Weights of a small self-supervised audio encoder (BEST-RQ): 2.09M parameters, 15200 steps.
Rows from block 6, named by matrix and row number. Each number is 200 + 40 x the weight over its row's rms, rounded and kept within 0 to 999. All counts start at 0. After the name is the row's rms in percent of the matrix's.
# conv: width-5 conv (model.blocks.6.conv.weight, 256x256x5), inputs 180-189, a 5 kernel for each
conv.104,101,165,141,270,175,210,111,153,228,198,198,203,199,292,227,254,189,210,195,168,165,223,128,147,188,151,123,179,231,205,135,163,151,208,212,123,175,183,199,269,233,189,247,223,268,201,213,194,174,238,204
conv.105,094,152,149,160,165,208,103,92,100,110,202,181,273,194,148,175,134,121,123,107,207,181,206,185,250,248,135,53,117,55,132,219,252,214,227,253,207,250,212,206,215,211,181,185,200,212,182,202,215,150,207
conv.106,096,188,141,149,241,205,251,194,121,198,222,283,172,165,214,190,158,154,67,80,79,225,216,196,194,193,211,152,139,201,220,182,198,180,263,264,178,212,210,196,167,212,225,189,169,156,185,214,188,175,218
conv.107,094,186,232,209,187,158,172,136,75,112,131,268,215,220,171,212,254,128,122,198,208,215,185,155,169,195,155,220,136,162,151,209,236,162,231,257,194,195,196,137,147,173,188,225,199,182,182,203,223,177,212
conv.108,095,160,150,106,211,214,149,155,142,83,134,181,265,268,218,218,237,166,220,171,203,222,202,172,230,247,128,165,114,69,95,257,260,274,164,198,174,157,243,192,190,217,239,165,206,200,211,213,213,161,174
conv.109,102,188,131,125,206,203,190,151,176,172,206,189,165,98,190,247,189,202,153,185,181,210,174,197,197,242,248,224,210,232,237,136,181,197,102,155,229,194,141,218,250,212,224,327,318,212,146,190,199,231,189
conv.110,096,171,193,267,172,184,169,129,138,115,110,235,120,204,171,196,198,187,149,122,106,197,219,211,188,160,141,149,156,138,113,203,244,274,333,302,146,192,207,184,210,189,198,240,257,226,231,186,219,186,233
conv.111,100,217,268,148,216,249,132,192,205,149,196,238,197,204,229,201,142,156,152,131,158,186,197,207,151,184,222,225,224,218,179,117,155,93,153,212,186,158,135,163,157,120,135,231,111,198,206,234,219,192,140
conv.112,099,265,249,210,268,225,192,231,254,205,94,176,127,216,229,271,191,182,133,118,100,215,177,198,212,213,180,190,248,263,201,183,183,189,203,197,131,185,152,210,217,209,200,231,224,220,253,230,262,214,217
conv.113,100,187,203,212,181,172,161,151,214,281,292,195,175,128,202,210,192,172,122,157,166,207,199,205,257,235,57,56,168,210,161,167,175,117,179,221,176,184,299,226,182,231,165,144,254,241,173,196,180,129,205
conv.114,099,140,183,218,151,169,182,206,215,238,244,90,109,154,208,198,136,151,206,223,231,143,178,240,217,230,270,225,177,163,168,103,145,204,145,187,161,234,205,160,151,187,261,227,221,235,209,261,196,239,213
conv.115,100,273,234,244,177,164,113,176,167,212,231,278,230,217,207,237,175,205,199,129,137,321,261,232,249,184,140,162,171,126,246,112,164,193,125,192,278,235,177,176,170,218,195,184,216,209,182,200,200,165,182
conv.116,102,273,138,151,192,184,226,234,221,137,172,251,282,210,160,223,186,237,191,159,237,158,165,174,210,166,223,210,241,208,255,169,154,205,256,235,211,193,305,203,161,283,242,242,208,186,215,198,210,234,223
conv.117,100,208,187,172,184,165,236,242,171,264,170,193,216,270,273,209,148,119,200,152,188,212,256,246,233,152,216,233,200,196,173,183,219,262,240,172,107,142,248,255,170,197,175,223,241,183,245,225,267,173,218
conv.118,100,192,84,220,152,175,195,162,144,197,231,169,236,198,134,199,146,213,202,203,221,183,208,204,228,152,249,170,244,184,212,194,137,138,215,147,240,207,155,191,227,155,211,197,234,182,197,203,209,218,169
conv.119,102,134,188,124,183,165,223,157,175,191,186,227,194,175,240,199,72,176,159,231,159,246,264,226,233,210,178,204,172,213,166,189,190,144,223,220,263,195,166,112,167,188,228,177,222,202,213,176,176,159,168
conv.120,101,210,188,198,239,224,222,206,203,227,151,116,175,158,188,226,173,181,164,216,251,217,186,232,207,220,189,250,193,223,201,206,227,249,180,205,159,219,197,222,221,188,221,170,149,169,166,171,204,161,216
conv.121,099,167,190,251,158,209,174,171,209,175,236,218,240,169,211,209,255,184,94,143,247,220,225,168,217,177,214,195,197,168,133,176,214,196,278,307,249,231,171,180,234,152,144,134,185,175,185,193,226,194,171
conv.122,104,169,143,195,247,209,209,190,245,265,289,226,117,217,192,157,176,165,182,143,174,198,236,174,186,194,145,170,193,112,121,205,243,216,202,250,195,196,221,286,226,186,202,334,205,192,212,205,227,149,171
conv.123,102,276,262,264,211,235,162,215,195,197,159,293,234,193,230,240,189,121,202,236,231,231,210,230,210,191,226,239,108,129,131,270,263,200,216,173,201,216,145,194,181,233,228,167,251,197,271,216,258,168,155
conv.124,105,196,208,229,142,127,140,142,185,178,203,122,191,180,232,190,229,214,141,214,295,134,143,143,187,185,108,218,216,250,242,155,221,180,216,233,188,235,278,281,264,150,139,187,204,222,178,182,172,177,187
conv.125,100,154,171,254,203,210,226,191,228,166,155,176,215,144,106,220,166,214,237,261,235,140,160,209,137,277,145,149,199,201,221,186,264,195,154,141,217,245,158,167,207,208,191,149,160,176,189,256,256,170,228
conv.126,104,198,190,227,170,200,153,227,186,145,179,170,178,218,157,146,168,167,226,288,196,250,221,255,234,257,239,217,162,118,159,231,219,193,195,167,243,270,238,132,141,232,261,183,256,232,212,167,197,271,209
conv.127,106,126,236,306,241,113,231,159,140,212,235,222,207,245,181,168,239,296,307,233,98,135,203,259,184,217,196,215,102,196,198,153,212,156,181,190,219,211,302,223,253,246,126,215,151,168,182,181,195,233,211
conv.128,101,216,156,99,173,261,201,225,268,249,204,219,145,159,183,124,218,258,199,196,213,186,171,131,150,246,181,219,235,194,168,190,183,217,145,267,169,184,119,218,153,236,237,167,205,189,152,185,127,187,161
conv.129,105,204,164,197,201,250,148,159,130,248,174,228,181,113,148,196,200,132,202,192,143,212,282,278,260,253,204,98,164,149,143,200,208,152,220,142,192,132,254,243,149,222,177,168,206,214,215,235,224,212,234
conv.130,099,231,114,168,275,204,247,242,245,249,210,178,104,268,211,209,225,279,220,234,244,261,238,189,154,201,199,199,266,174,138,216,311,277,266,221,149,181,169,193,186,224,233,290,219,221,203,207,190,178,202
conv.131,092,203,213,244,230,155,177,192,233,208,260,185,213,220,209,151,164,244,154,211,201,228,244,239,227,161,153,158,247,172,324,221,217,225,160,224,229,237,228,172,217,100,149,198,149,194,255,228,257,126,181
conv.132,099,189,166,213,276,190,147,214,207,202,137,183,131,194,137,230,144,205,196,257,189,174,220,209,227,173,198,220,173,168,162,266,212,264,207,151,204,174,148,138,189,197,189,203,229,220,225,188,171,192,187
conv.133,102,224,109,202,175,179,216,216,214,236,187,323,239,197,213,239,221,297,181,154,137,152,191,179,149,177,280,207,285,247,196,153,245,145,238,135,206,221,214,210,166,292,231,235,184,231,163,224,209,202,181
conv.134,103,232,220,208,209,177,188,245,190,230,214,209,186,218,179,208,152,147,199,232,200,209,242,205,243,186,214,194,167,169,97,217,175,167,116,208,218,194,170,197,250,204,209,199,155,188,247,241,198,113,162
conv.135,102,208,164,187,123,139,162,192,189,154,156,323,225,233,191,133,165,212,213,210,109,216,195,168,156,153,155,114,103,84,142,167,164,248,176,207,173,195,255,334,271,238,228,180,235,223,246,184,180,144,236
conv.136,101,195,219,222,232,234,199,188,178,206,225,191,170,119,200,233,253,203,107,168,230,201,270,213,283,225,192,214,162,213,230,220,236,225,243,177,247,146,191,187,200,205,190,251,276,239,184,182,165,171,187
conv.137,094,260,144,203,188,220,231,198,250,262,257,132,154,147,168,200,210,183,203,135,223,271,216,195,242,263,283,242,234,256,199,138,138,151,152,170,187,165,108,192,223,172,238,203,212,268,221,210,192,156,177
conv.138,098,208,172,147,196,120,94,132,99,149,191,255,277,219,168,165,156,164,125,166,151,176,165,191,160,129,114,117,71,62,153,178,250,238,229,272,206,210,169,196,184,196,181,195,214,169,215,204,203,209,163
conv.139,097,191,227,267,167,169,227,184,182,262,237,169,193,216,265,233,202,195,174,222,212,210,180,187,162,230,217,210,207,229,205,149,160,190,202,242,206,240,183,204,198,150,135,122,167,146,165,170,160,151,185
conv.140,098,217,195,207,210,186,151,136,192,231,226,189,197,234,201,178,203,178,188,196,206,231,256,253,207,213,219,201,196,168,164,203,244,183,202,232,170,222,230,171,139,225,194,197,178,201,192,219,246,258,229
conv.141,109,209,206,167,204,195,174,182,204,231,199,180,157,188,215,164,152,187,224,201,251,277,234,185,151,154,201,156,145,176,202,191,179,267,155,184,277,153,210,202,218,159,242,243,165,193,225,228,219,192,181
conv.142,100,108,164,137,163,183,248,228,181,254,176,175,196,218,196,171,256,201,155,198,184,185,237,229,268,256,230,189,175,213,195,167,240,190,119,145,242,248,218,200,197,200,225,247,201,237,190,197,179,188,204
conv.143,100,103,179,142,170,233,222,243,211,247,169,174,228,205,213,231,166,233,246,203,231,124,120,170,159,226,193,233,191,194,193,212,197,214,209,243,162,232,236,211,213,166,149,165,166,126,197,196,184,199,180
conv.144,100,161,226,251,287,202,240,280,251,202,228,248,207,229,165,226,189,125,89,122,157,194,226,191,176,177,285,258,235,183,204,226,247,281,193,201,204,173,246,138,146,171,164,213,221,211,215,186,160,156,194
conv.145,098,175,212,263,234,218,215,114,156,194,177,222,175,233,233,218,189,152,210,199,189,179,154,214,139,99,210,183,90,164,150,187,233,224,176,222,211,187,178,185,368,138,227,125,151,125,199,193,224,151,197
conv.146,098,183,188,244,256,174,227,225,182,271,182,110,211,190,149,178,194,179,208,175,168,167,238,196,173,170,167,166,126,186,252,201,270,223,180,177,225,157,149,137,208,254,275,171,214,226,180,165,157,204,216
conv.147,103,174,240,143,215,318,213,168,202,268,215,196,165,194,194,205,160,160,103,141,177,213,261,170,163,208,219,198,180,191,155,148,173,176,207,250,215,171,234,170,143,247,241,118,223,153,188,206,213,194,195
conv.148,099,116,85,147,190,142,132,185,187,267,242,103,197,226,229,216,177,169,220,163,249,208,254,189,182,132,277,270,202,249,169,185,265,182,165,221,197,170,154,183,206,82,153,113,195,209,207,161,177,168,175
conv.149,098,228,213,224,264,234,234,221,249,249,227,82,173,167,159,224,172,167,189,194,225,196,215,219,178,201,148,163,204,239,263,157,204,260,223,190,194,191,223,189,189,279,221,288,232,270,185,196,165,176,199
conv.150,102,269,285,235,191,197,240,181,201,224,164,295,228,152,191,205,204,220,154,269,218,225,207,244,133,190,215,219,177,151,120,204,219,154,241,212,270,197,171,158,220,204,290,188,272,266,186,126,163,211,217
conv.151,102,156,223,209,170,148,156,200,205,161,170,105,209,220,247,275,172,198,202,120,190,204,216,165,169,195,87,193,165,138,220,228,194,193,241,204,218,267,215,151,206,219,177,174,142,202,158,151,173,198,190
conv.152,101,201,170,174,174,191,217,258,183,160,168,206,165,229,218,167,134,167,194,154,279,185,199,151,217,272,211,260,261,220,229,178,149,168,230,204,221,204,228,239,190,223,219,220,195,174,239,247,211,253,285
conv.153,098,134,176,156,184,169,217,202,278,244,230,104,114,119,133,201,148,140,204,206,261,230,190,218,197,192,179,282,196,232,204,198,220,193,164,179,174,196,216,213,199,168,166,138,199,257,231,189,159,182,247
conv.154,101,175,128,248,202,150,244,233,214,250,230,187,196,275,172,174,250,285,254,223,195,182,239,304,225,210,236,132,212,269,289,234,186,164,160,211,232,198,105,181,167,267,224,229,242,210,256,253,279,219,223
conv.155,103,140,180,253,189,253,273,248,244,196,182,248,174,195,146,161,212,241,151,229,225,194,211,257,176,217,237,228,117,165,215,232,176,203,238,218,200,177,233,230,194,266,192,194,220,248,210,234,254,287,184
conv.156,100,218,225,180,194,236,179,158,182,229,239,202,181,239,160,170,227,169,198,257,293,151,202,176,153,185,207,194,238,287,212,181,159,223,204,239,189,196,235,339,278,228,238,247,230,181,238,188,151,156,189
conv.157,101,209,260,298,295,180,286,213,192,129,177,298,199,210,189,248,198,186,142,165,194,254,182,168,185,200,228,198,197,196,185,168,206,202,180,237,215,162,220,143,221,182,152,218,229,232,179,178,160,214,205
conv.158,097,211,223,259,183,219,211,239,187,149,127,269,211,168,146,153,160,199,266,253,144,149,127,206,245,236,195,180,148,125,100,222,240,227,189,154,202,211,229,271,200,219,264,267,204,191,223,197,216,169,157
conv.159,098,182,102,200,172,166,254,193,244,195,239,176,191,191,236,243,196,219,230,201,195,237,207,119,157,202,174,193,200,203,189,151,207,238,293,222,240,312,304,264,172,152,156,195,210,207,198,213,213,228,216
conv.160,106,187,219,155,243,107,213,243,242,242,272,149,120,217,173,215,210,228,107,190,239,141,190,197,216,172,177,182,207,214,201,239,184,187,166,205,207,157,202,248,220,214,224,256,192,218,214,218,190,204,210
conv.161,102,134,180,210,135,234,194,171,227,230,217,136,204,242,210,220,193,183,242,163,228,168,216,202,264,239,198,225,230,195,198,188,187,256,172,234,212,144,142,196,193,236,309,229,223,176,261,195,186,202,186
conv.162,100,157,202,176,172,166,220,249,224,206,187,288,205,168,185,151,80,193,156,221,203,195,272,194,180,173,189,231,211,213,253,222,204,184,240,224,167,217,152,144,159,197,199,219,250,224,166,164,170,220,186
conv.163,100,277,248,222,208,243,200,242,223,171,281,282,168,155,144,216,196,196,187,227,250,189,187,214,192,231,195,207,181,247,297,183,213,226,217,205,234,329,295,229,267,121,156,187,160,146,156,160,201,180,173
conv.164,101,257,159,199,172,196,239,192,217,165,259,124,182,212,218,203,152,176,216,224,232,232,204,226,192,196,245,134,163,210,217,195,159,147,214,170,219,209,148,149,154,170,200,239,252,207,174,181,159,164,253
conv.165,098,224,198,170,241,291,204,224,239,203,187,215,274,291,185,206,299,270,230,205,235,244,190,158,162,172,220,209,190,146,173,241,245,215,236,229,271,281,195,173,234,192,206,267,177,200,169,194,236,143,207
conv.166,101,213,197,248,177,198,179,177,241,237,151,197,140,197,222,220,199,123,149,179,225,141,177,147,195,290,152,107,152,189,212,255,189,204,151,166,249,248,226,243,201,234,242,264,190,103,186,230,207,195,149
conv.167,101,178,147,157,137,213,228,221,189,212,200,251,217,206,247,186,227,203,220,250,182,258,266,235,296,220,224,247,185,236,277,179,108,105,189,143,184,216,195,247,230,195,197,250,185,162,224,232,196,194,203
conv.168,103,154,175,183,188,119,267,238,269,175,164,182,186,178,203,203,184,177,175,214,230,193,132,214,230,182,170,126,162,184,83,251,281,188,244,267,197,148,161,149,238,280,258,220,257,221,191,206,245,238,170
conv.169,102,232,178,156,249,184,218,255,118,264,271,276,318,212,206,194,200,203,205,198,210,166,269,190,251,184,220,168,136,247,264,219,223,256,237,180,242,251,171,218,243,188,182,184,189,177,205,178,208,196,219
conv.170,094,136,227,236,190,218,230,276,203,255,210,179,155,171,218,196,172,187,179,191,201,182,205,186,167,144,189,186,276,310,255,195,177,151,201,178,202,268,209,198,191,234,189,139,192,173,176,167,134,217,172
conv.171,099,189,258,271,182,135,223,247,263,220,189,183,199,208,233,232,236,230,163,193,187,174,168,198,189,210,156,160,203,182,204,131,222,213,206,207,163,121,171,204,185,159,198,174,165,225,197,147,178,181,186
conv.172,097,209,175,199,141,158,191,210,181,230,199,269,187,175,143,204,241,203,221,266,242,255,235,280,236,248,270,245,227,213,180,167,125,199,178,219,204,155,105,172,186,85,94,134,160,223,231,212,169,167,190
conv.173,101,202,146,244,243,132,221,244,192,204,213,227,185,213,200,248,183,133,159,182,209,153,206,167,227,176,138,159,221,218,218,232,234,168,191,173,242,236,210,155,189,167,139,191,259,258,183,180,184,173,163
conv.174,093,190,240,170,242,252,221,207,263,196,197,339,220,157,151,197,223,149,192,215,133,153,161,186,173,184,120,196,176,174,195,233,190,242,228,192,244,178,142,118,202,191,249,171,241,247,172,233,241,206,187
conv.175,101,148,215,187,234,171,193,139,201,186,167,147,226,156,215,206,190,106,99,148,106,246,226,198,255,237,231,159,167,137,102,93,181,203,195,216,199,170,213,197,169,253,250,160,221,235,221,193,186,192,174
conv.176,099,171,176,197,222,224,208,178,122,142,139,256,148,157,143,121,216,144,155,224,193,245,222,220,222,173,234,224,192,189,222,174,166,222,203,152,165,234,182,186,204,149,151,190,230,269,220,178,200,191,171
conv.177,099,208,186,159,225,229,155,127,156,158,187,200,162,168,207,246,148,191,209,167,213,232,241,224,190,202,259,210,195,196,188,214,223,242,217,246,233,170,241,233,256,306,298,180,172,113,184,192,193,136,168
conv.178,101,159,183,125,176,205,224,159,153,193,161,241,137,247,240,189,230,276,178,208,152,196,263,243,212,213,242,238,242,223,166,227,291,280,220,194,175,193,209,230,234,216,141,135,125,158,202,176,207,181,191
conv.179,096,210,210,249,221,177,113,90,93,107,205,213,189,216,193,194,198,199,166,175,130,192,168,190,212,194,165,114,113,156,188,192,196,170,211,216,235,227,198,154,116,249,228,192,254,212,243,184,213,189,181
conv.180,095,207,195,161,225,227,144,158,186,156,112,250,158,198,255,217,203,257,230,294,243,205,141,234,233,231,186,173,150,190,153,245,211,197,178,204,147,216,140,283,251,151,108,188,172,125,190,158,205,221,155
conv.181,100,273,211,100,161,205,270,190,175,194,214,208,249,301,234,156,200,273,215,225,214,155,156,177,137,106,251,191,140,196,255,150,179,203,148,180,195,142,188,208,192,106,109,223,197,163,128,226,195,156,144
conv.182,099,192,242,292,234,242,210,227,193,243,161,241,184,167,178,117,224,200,177,202,184,150,153,193,245,253,229,207,248,235,208,168,199,145,154,151,143,110,138,196,225,187,161,181,213,188,188,154,144,232,197
conv.183,104,305,132,126,207,193,124,208,189,229,259,219,201,183,194,173,224,164,159,160,212,219,207,185,228,166,167,180,197,189,190,86,163,296,206,180,215,168,217,129,237,85,203,144,178,171,194,221,201,184,144
conv.184,102,192,163,192,268,230,185,169,196,184,207,164,237,100,192,143,230,209,252,258,217,164,205,170,176,199,174,175,213,230,227,177,143,125,145,209,308,251,202,134,146,195,225,247,244,189,132,165,135,134,212
conv.185,100,229,138,141,223,168,190,184,196,223,170,209,328,344,197,169,178,230,211,179,201,170,176,256,237,178,180,154,152,224,195,213,250,191,204,201,181,205,201,199,208,167,257,228,190,190,180,167,208,164,192
conv.186,101,200,171,203,174,170,226,113,205,144,162,167,159,162,174,212,192,144,238,214,178,175,176,201,207,189,242,218,231,180,191,210,191,181,182,232,227,219,150,249,272,185,228,238,266,152,189,211,246,216,242
conv.187,095,158,197,188,154,217,176,180,168,249,248,93,265,150,160,195,189,250,190,229,158,142,200,155,213,229,251,165,146,164,191,222,164,183,194,255,209,201,218,205,200,133,164,197,166,206,135,172,184,204,198
conv.188,100,196,190,152,177,186,172,181,280,242,215,255,160,174,183,220,222,185,176,211,212,187,205,206,210,189,190,175,249,227,220,216,210,240,232,189,219,176,200,185,187,256,224,143,258,246,206,142,139,213,217
conv.189,099,128,244,240,181,165,190,174,181,192,211,262,196,179,164,200,251,121,168,249,189,183,209,266,225,169,187,194,207,199,253,173,157,297,248,183,210,282,192,213,216,239,230,223,193,200,190,225,211,165,209
conv.190,099,224,198,142,238,187,186,147,95,140,191,200,163,150,184,232,248,199,174,136,161,246,207,193,224,212,119,98,148,184,187,224,238,224,228,270,131,190,240,215,153,247,190,142,188,165,191,173,273,166,169
conv.191,098,190,179,240,191,118,147,159,159,177,132,135,127,179,162,182,191,145,159,192,241,201,254,218,222,194,197,190,179,176,146,171,171,220,214,200,215,193,191,153,154,176,151,162,212,235,227,155,128,157,207
conv.192,101,171,177,155,246,260,140,148,131,147,156,211,188,239,198,201,215,251,187,196,225,216,214,192,197,217,223,239,186,189,191,228,206,186,169,148,202,283,290,313,189,261,231,255,220,154,228,152,171,227,195
conv.193,105,160,221,230,182,217,234,193,175,152,182,182,193,222,182,175,129,260,248,185,219,177,258,213,182,172,215,231,176,143,222,203,178,195,215,154,227,166,169,219,160,272,171,172,196,166,129,222,225,282,279
conv.194,097,229,191,260,250,265,219,261,257,219,192,217,208,215,229,164,131,154,192,225,147,213,229,193,172,187,259,207,252,268,199,205,161,201,138,237,181,144,158,230,223,246,264,224,193,204,211,180,188,211,220
conv.195,097,234,163,195,119,152,228,208,200,179,184,132,193,194,195,210,202,214,237,255,205,222,250,244,224,193,343,234,204,187,216,223,165,274,169,168,230,214,236,210,226,240,178,154,153,140,170,138,150,254,202
conv.196,100,114,177,208,193,175,242,149,196,261,213,168,170,252,207,178,250,232,211,182,227,256,248,239,203,171,199,207,262,270,206,195,141,222,150,160,161,139,111,169,193,166,181,211,225,156,139,146,178,186,179
conv.197,102,213,202,176,190,147,161,138,158,210,202,223,187,184,198,179,235,251,236,145,69,212,228,184,241,238,233,194,133,186,168,241,119,220,227,229,235,230,232,226,169,164,204,151,244,168,200,196,147,210,210
conv.198,101,255,246,168,160,186,219,183,225,234,222,210,190,250,146,194,263,279,197,248,287,200,199,187,155,195,229,192,253,243,203,186,135,149,204,183,166,236,187,203,215,244,219,217,181,207,210,178,172,207,153
conv.199,098,213,132,215,192,134,94,214,219,262,149,212,228,187,191,172,270,150,238,199,222,178,153,137,182,213,268,295,266,262,207,194,204,183,147,196,242,196,189,116,162,154,210,169,179,181,219,196,211,148,179
conv.200,098,172,155,126,215,244,111,177,217,182,159,207,148,178,209,240,180,197,147,155,185,232,227,183,221,243,181,230,142,213,190,194,204,236,183,230,144,181,158,197,192,204,209,200,213,170,217,140,183,261,293
conv.201,104,220,206,201,201,181,156,158,159,194,161,238,165,184,273,165,184,189,148,193,195,151,199,130,145,135,164,168,148,250,216,159,177,169,269,140,205,235,198,206,252,206,201,199,187,230,208,183,223,195,167
conv.202,102,186,194,187,183,210,208,193,178,183,179,307,164,131,162,243,226,212,233,143,192,146,261,244,145,70,163,172,201,286,251,160,133,175,153,196,206,170,206,171,176,263,98,186,215,201,201,207,219,169,177
conv.203,098,155,206,212,236,158,187,186,161,236,229,150,200,230,178,200,133,230,195,172,144,208,219,235,169,108,161,155,213,177,207,182,178,186,142,190,200,192,208,161,174,167,253,193,211,154,190,174,196,106,181
conv.204,101,156,200,161,170,164,151,164,168,181,157,252,253,223,192,179,173,134,157,233,260,166,164,219,225,247,110,147,178,214,241,176,206,197,170,254,249,233,173,133,174,154,180,156,214,168,248,228,249,190,200
conv.205,102,195,183,207,217,254,193,184,174,220,186,235,220,313,193,193,182,180,257,137,85,166,221,203,253,243,211,186,163,171,202,203,234,224,240,262,233,196,224,255,250,203,213,193,168,161,189,213,234,224,153
conv.206,102,148,168,175,142,186,238,205,183,205,170,226,224,165,233,232,225,214,115,214,187,181,203,228,235,160,208,215,227,169,170,161,233,188,185,208,164,184,237,190,253,139,310,217,284,181,158,223,203,180,211
conv.207,104,189,162,166,167,200,277,273,270,213,197,220,215,249,226,177,207,161,91,148,240,255,206,218,217,167,190,183,168,206,235,276,164,192,207,258,176,186,223,267,189,85,193,294,274,250,193,208,213,231,203
conv.208,100,184,165,186,237,171,211,151,85,161,202,211,312,138,170,190,182,190,171,184,177,205,191,177,198,167,112,153,174,209,206,194,182,139,206,281,209,241,217,206,196,207,266,163,233,229,170,167,173,173,157
conv.209,100,217,267,169,169,250,181,205,214,153,199,266,203,151,180,181,170,138,200,182,213,264,234,250,232,157,214,162,154,170,231,157,197,190,199,113,206,159,201,210,222,244,296,221,158,183,190,214,183,168,196
conv.210,103,220,242,243,217,275,163,164,240,198,247,259,234,207,246,235,238,156,165,177,193,210,229,226,209,215,206,230,192,174,205,185,176,171,227,231,284,327,255,194,208,169,200,198,173,203,178,207,206,214,232
conv.211,096,190,204,153,187,201,192,229,206,154,237,145,204,150,163,182,237,250,211,269,216,167,246,250,180,185,144,186,180,162,180,164,134,189,131,228,189,190,161,195,218,117,140,110,132,149,229,219,208,162,169
conv.212,104,191,189,161,133,180,194,244,252,314,228,87,166,259,215,197,225,176,175,253,248,162,182,224,178,202,262,233,241,257,236,183,140,162,124,256,163,181,201,214,253,207,206,185,203,158,190,198,225,231,231
conv.213,104,223,192,108,175,183,137,101,191,200,255,218,234,292,195,229,177,139,150,150,186,245,192,184,135,193,174,143,192,189,146,135,148,224,217,201,173,250,234,182,188,146,163,196,203,173,210,207,280,187,195
conv.214,104,178,217,236,89,149,228,199,216,226,232,174,238,142,173,211,187,197,130,137,182,182,248,241,216,170,208,146,184,209,226,234,151,182,207,235,209,222,192,245,130,225,139,269,170,139,243,196,210,247,240
conv.215,102,181,155,177,249,297,252,300,246,200,169,262,246,191,152,259,104,145,190,234,220,189,136,206,176,202,289,246,281,214,280,215,190,172,208,157,245,205,246,172,192,116,170,153,196,184,205,175,202,212,210
conv.216,101,208,276,206,214,201,219,278,257,203,220,217,232,211,202,201,239,258,216,277,256,172,233,222,191,160,140,200,228,200,184,209,146,174,174,153,266,219,244,206,177,277,247,105,192,214,176,227,138,189,210
conv.217,097,192,242,189,177,215,180,148,227,228,166,176,188,155,214,246,179,140,162,212,233,194,222,239,229,208,198,241,211,269,286,204,228,198,210,214,138,182,254,211,143,211,293,248,246,241,181,166,190,186,182
conv.218,098,248,180,259,249,283,210,189,185,179,183,256,165,171,214,212,234,205,171,194,253,130,173,155,179,187,191,197,180,210,228,192,251,218,195,148,195,154,201,158,214,200,256,197,251,222,188,172,131,180,159
conv.219,110,190,181,155,237,177,220,187,158,216,179,140,173,260,183,228,192,141,137,230,178,187,164,159,221,199,194,182,197,232,223,205,174,262,214,183,190,187,284,159,186,166,214,163,276,215,196,165,229,204,243
conv.220,099,292,258,215,234,225,145,223,205,204,153,120,159,132,209,185,247,271,193,203,215,217,276,241,239,264,173,154,181,100,114,194,176,175,188,183,237,191,186,205,159,160,206,173,174,199,159,209,217,243,192
conv.221,099,200,213,253,258,167,208,249,156,131,190,169,174,183,237,176,183,85,181,214,258,249,243,181,140,171,220,212,254,225,200,179,187,149,185,207,211,169,163,161,122,175,232,237,202,245,193,159,171,183,153
conv.222,097,215,294,264,241,228,198,197,189,188,277,246,215,196,215,211,199,195,227,150,148,224,284,237,219,219,187,197,227,237,212,195,138,214,203,198,180,219,220,264,220,224,324,238,203,158,218,174,176,168,206
conv.223,094,156,219,217,190,255,233,281,230,199,133,167,181,252,199,183,203,264,218,242,243,254,238,184,217,207,193,251,266,162,110,193,203,233,181,171,177,180,144,185,172,122,183,168,196,265,215,229,200,231,248
conv.224,100,244,170,194,175,254,297,300,223,215,273,160,128,194,285,177,210,279,199,225,204,233,218,225,247,181,196,197,210,218,185,226,147,213,244,161,230,216,199,187,157,200,180,172,247,211,164,160,188,186,186
conv.225,098,221,189,202,163,189,154,169,214,195,199,164,236,186,230,226,180,217,256,272,225,238,192,270,194,151,175,169,218,230,190,196,275,250,206,186,130,168,244,256,161,166,153,246,197,219,160,183,185,271,180
conv.226,100,164,119,142,153,218,166,221,207,221,161,257,192,199,139,193,176,142,222,221,180,143,174,190,245,239,286,200,218,222,171,263,265,183,185,198,238,251,376,266,255,295,242,168,127,186,234,266,238,216,198
conv.227,097,143,113,180,243,163,189,194,223,204,241,207,197,180,166,175,223,270,178,184,160,160,192,187,197,265,240,204,151,188,225,185,175,203,230,269,266,217,186,187,219,143,180,178,155,150,168,214,168,177,206
conv.228,102,180,199,132,144,223,233,260,225,271,219,136,153,176,174,96,231,201,183,216,241,205,218,170,188,222,246,191,208,202,219,208,185,248,177,204,237,179,166,193,153,245,273,246,251,191,186,153,210,166,221
conv.229,094,243,194,185,147,164,239,228,226,184,198,160,189,166,173,221,193,168,174,223,239,172,199,192,167,106,248,207,231,236,232,218,226,260,252,271,205,266,203,208,179,177,270,308,203,151,142,215,155,231,192
conv.230,102,200,215,192,150,154,276,209,198,170,153,215,170,149,172,229,192,213,263,208,160,212,249,234,296,196,178,200,274,161,106,183,208,192,248,202,230,295,257,256,264,193,185,207,267,216,195,198,194,198,172
conv.231,101,192,199,258,185,211,211,237,230,193,173,200,231,221,154,186,205,218,257,255,164,227,251,167,180,241,162,207,279,217,209,166,188,292,254,243,195,127,118,240,252,162,216,286,226,154,212,224,207,203,245
conv.232,096,103,184,123,169,245,222,189,176,204,193,113,212,164,238,137,179,180,226,194,161,174,197,217,198,179,166,169,247,233,208,256,238,217,231,200,146,172,176,187,215,138,184,202,179,195,190,209,236,275,258
conv.233,097,264,313,212,193,196,195,208,131,200,193,225,221,174,199,194,169,175,162,152,190,196,226,204,150,175,137,219,180,134,200,175,196,201,239,174,202,219,183,146,144,257,222,240,198,252,192,258,247,230,195
conv.234,110,189,190,150,209,218,193,155,213,197,192,206,138,186,189,240,182,177,177,207,184,200,194,169,197,200,212,201,250,225,183,192,204,218,206,218,158,166,251,234,210,312,241,244,259,224,192,157,170,243,214
conv.235,104,166,234,135,185,184,186,264,261,190,190,280,184,192,220,218,205,198,263,238,165,177,227,194,218,217,246,170,134,214,192,181,176,235,235,267,192,135,201,198,226,330,292,205,214,221,218,193,188,156,184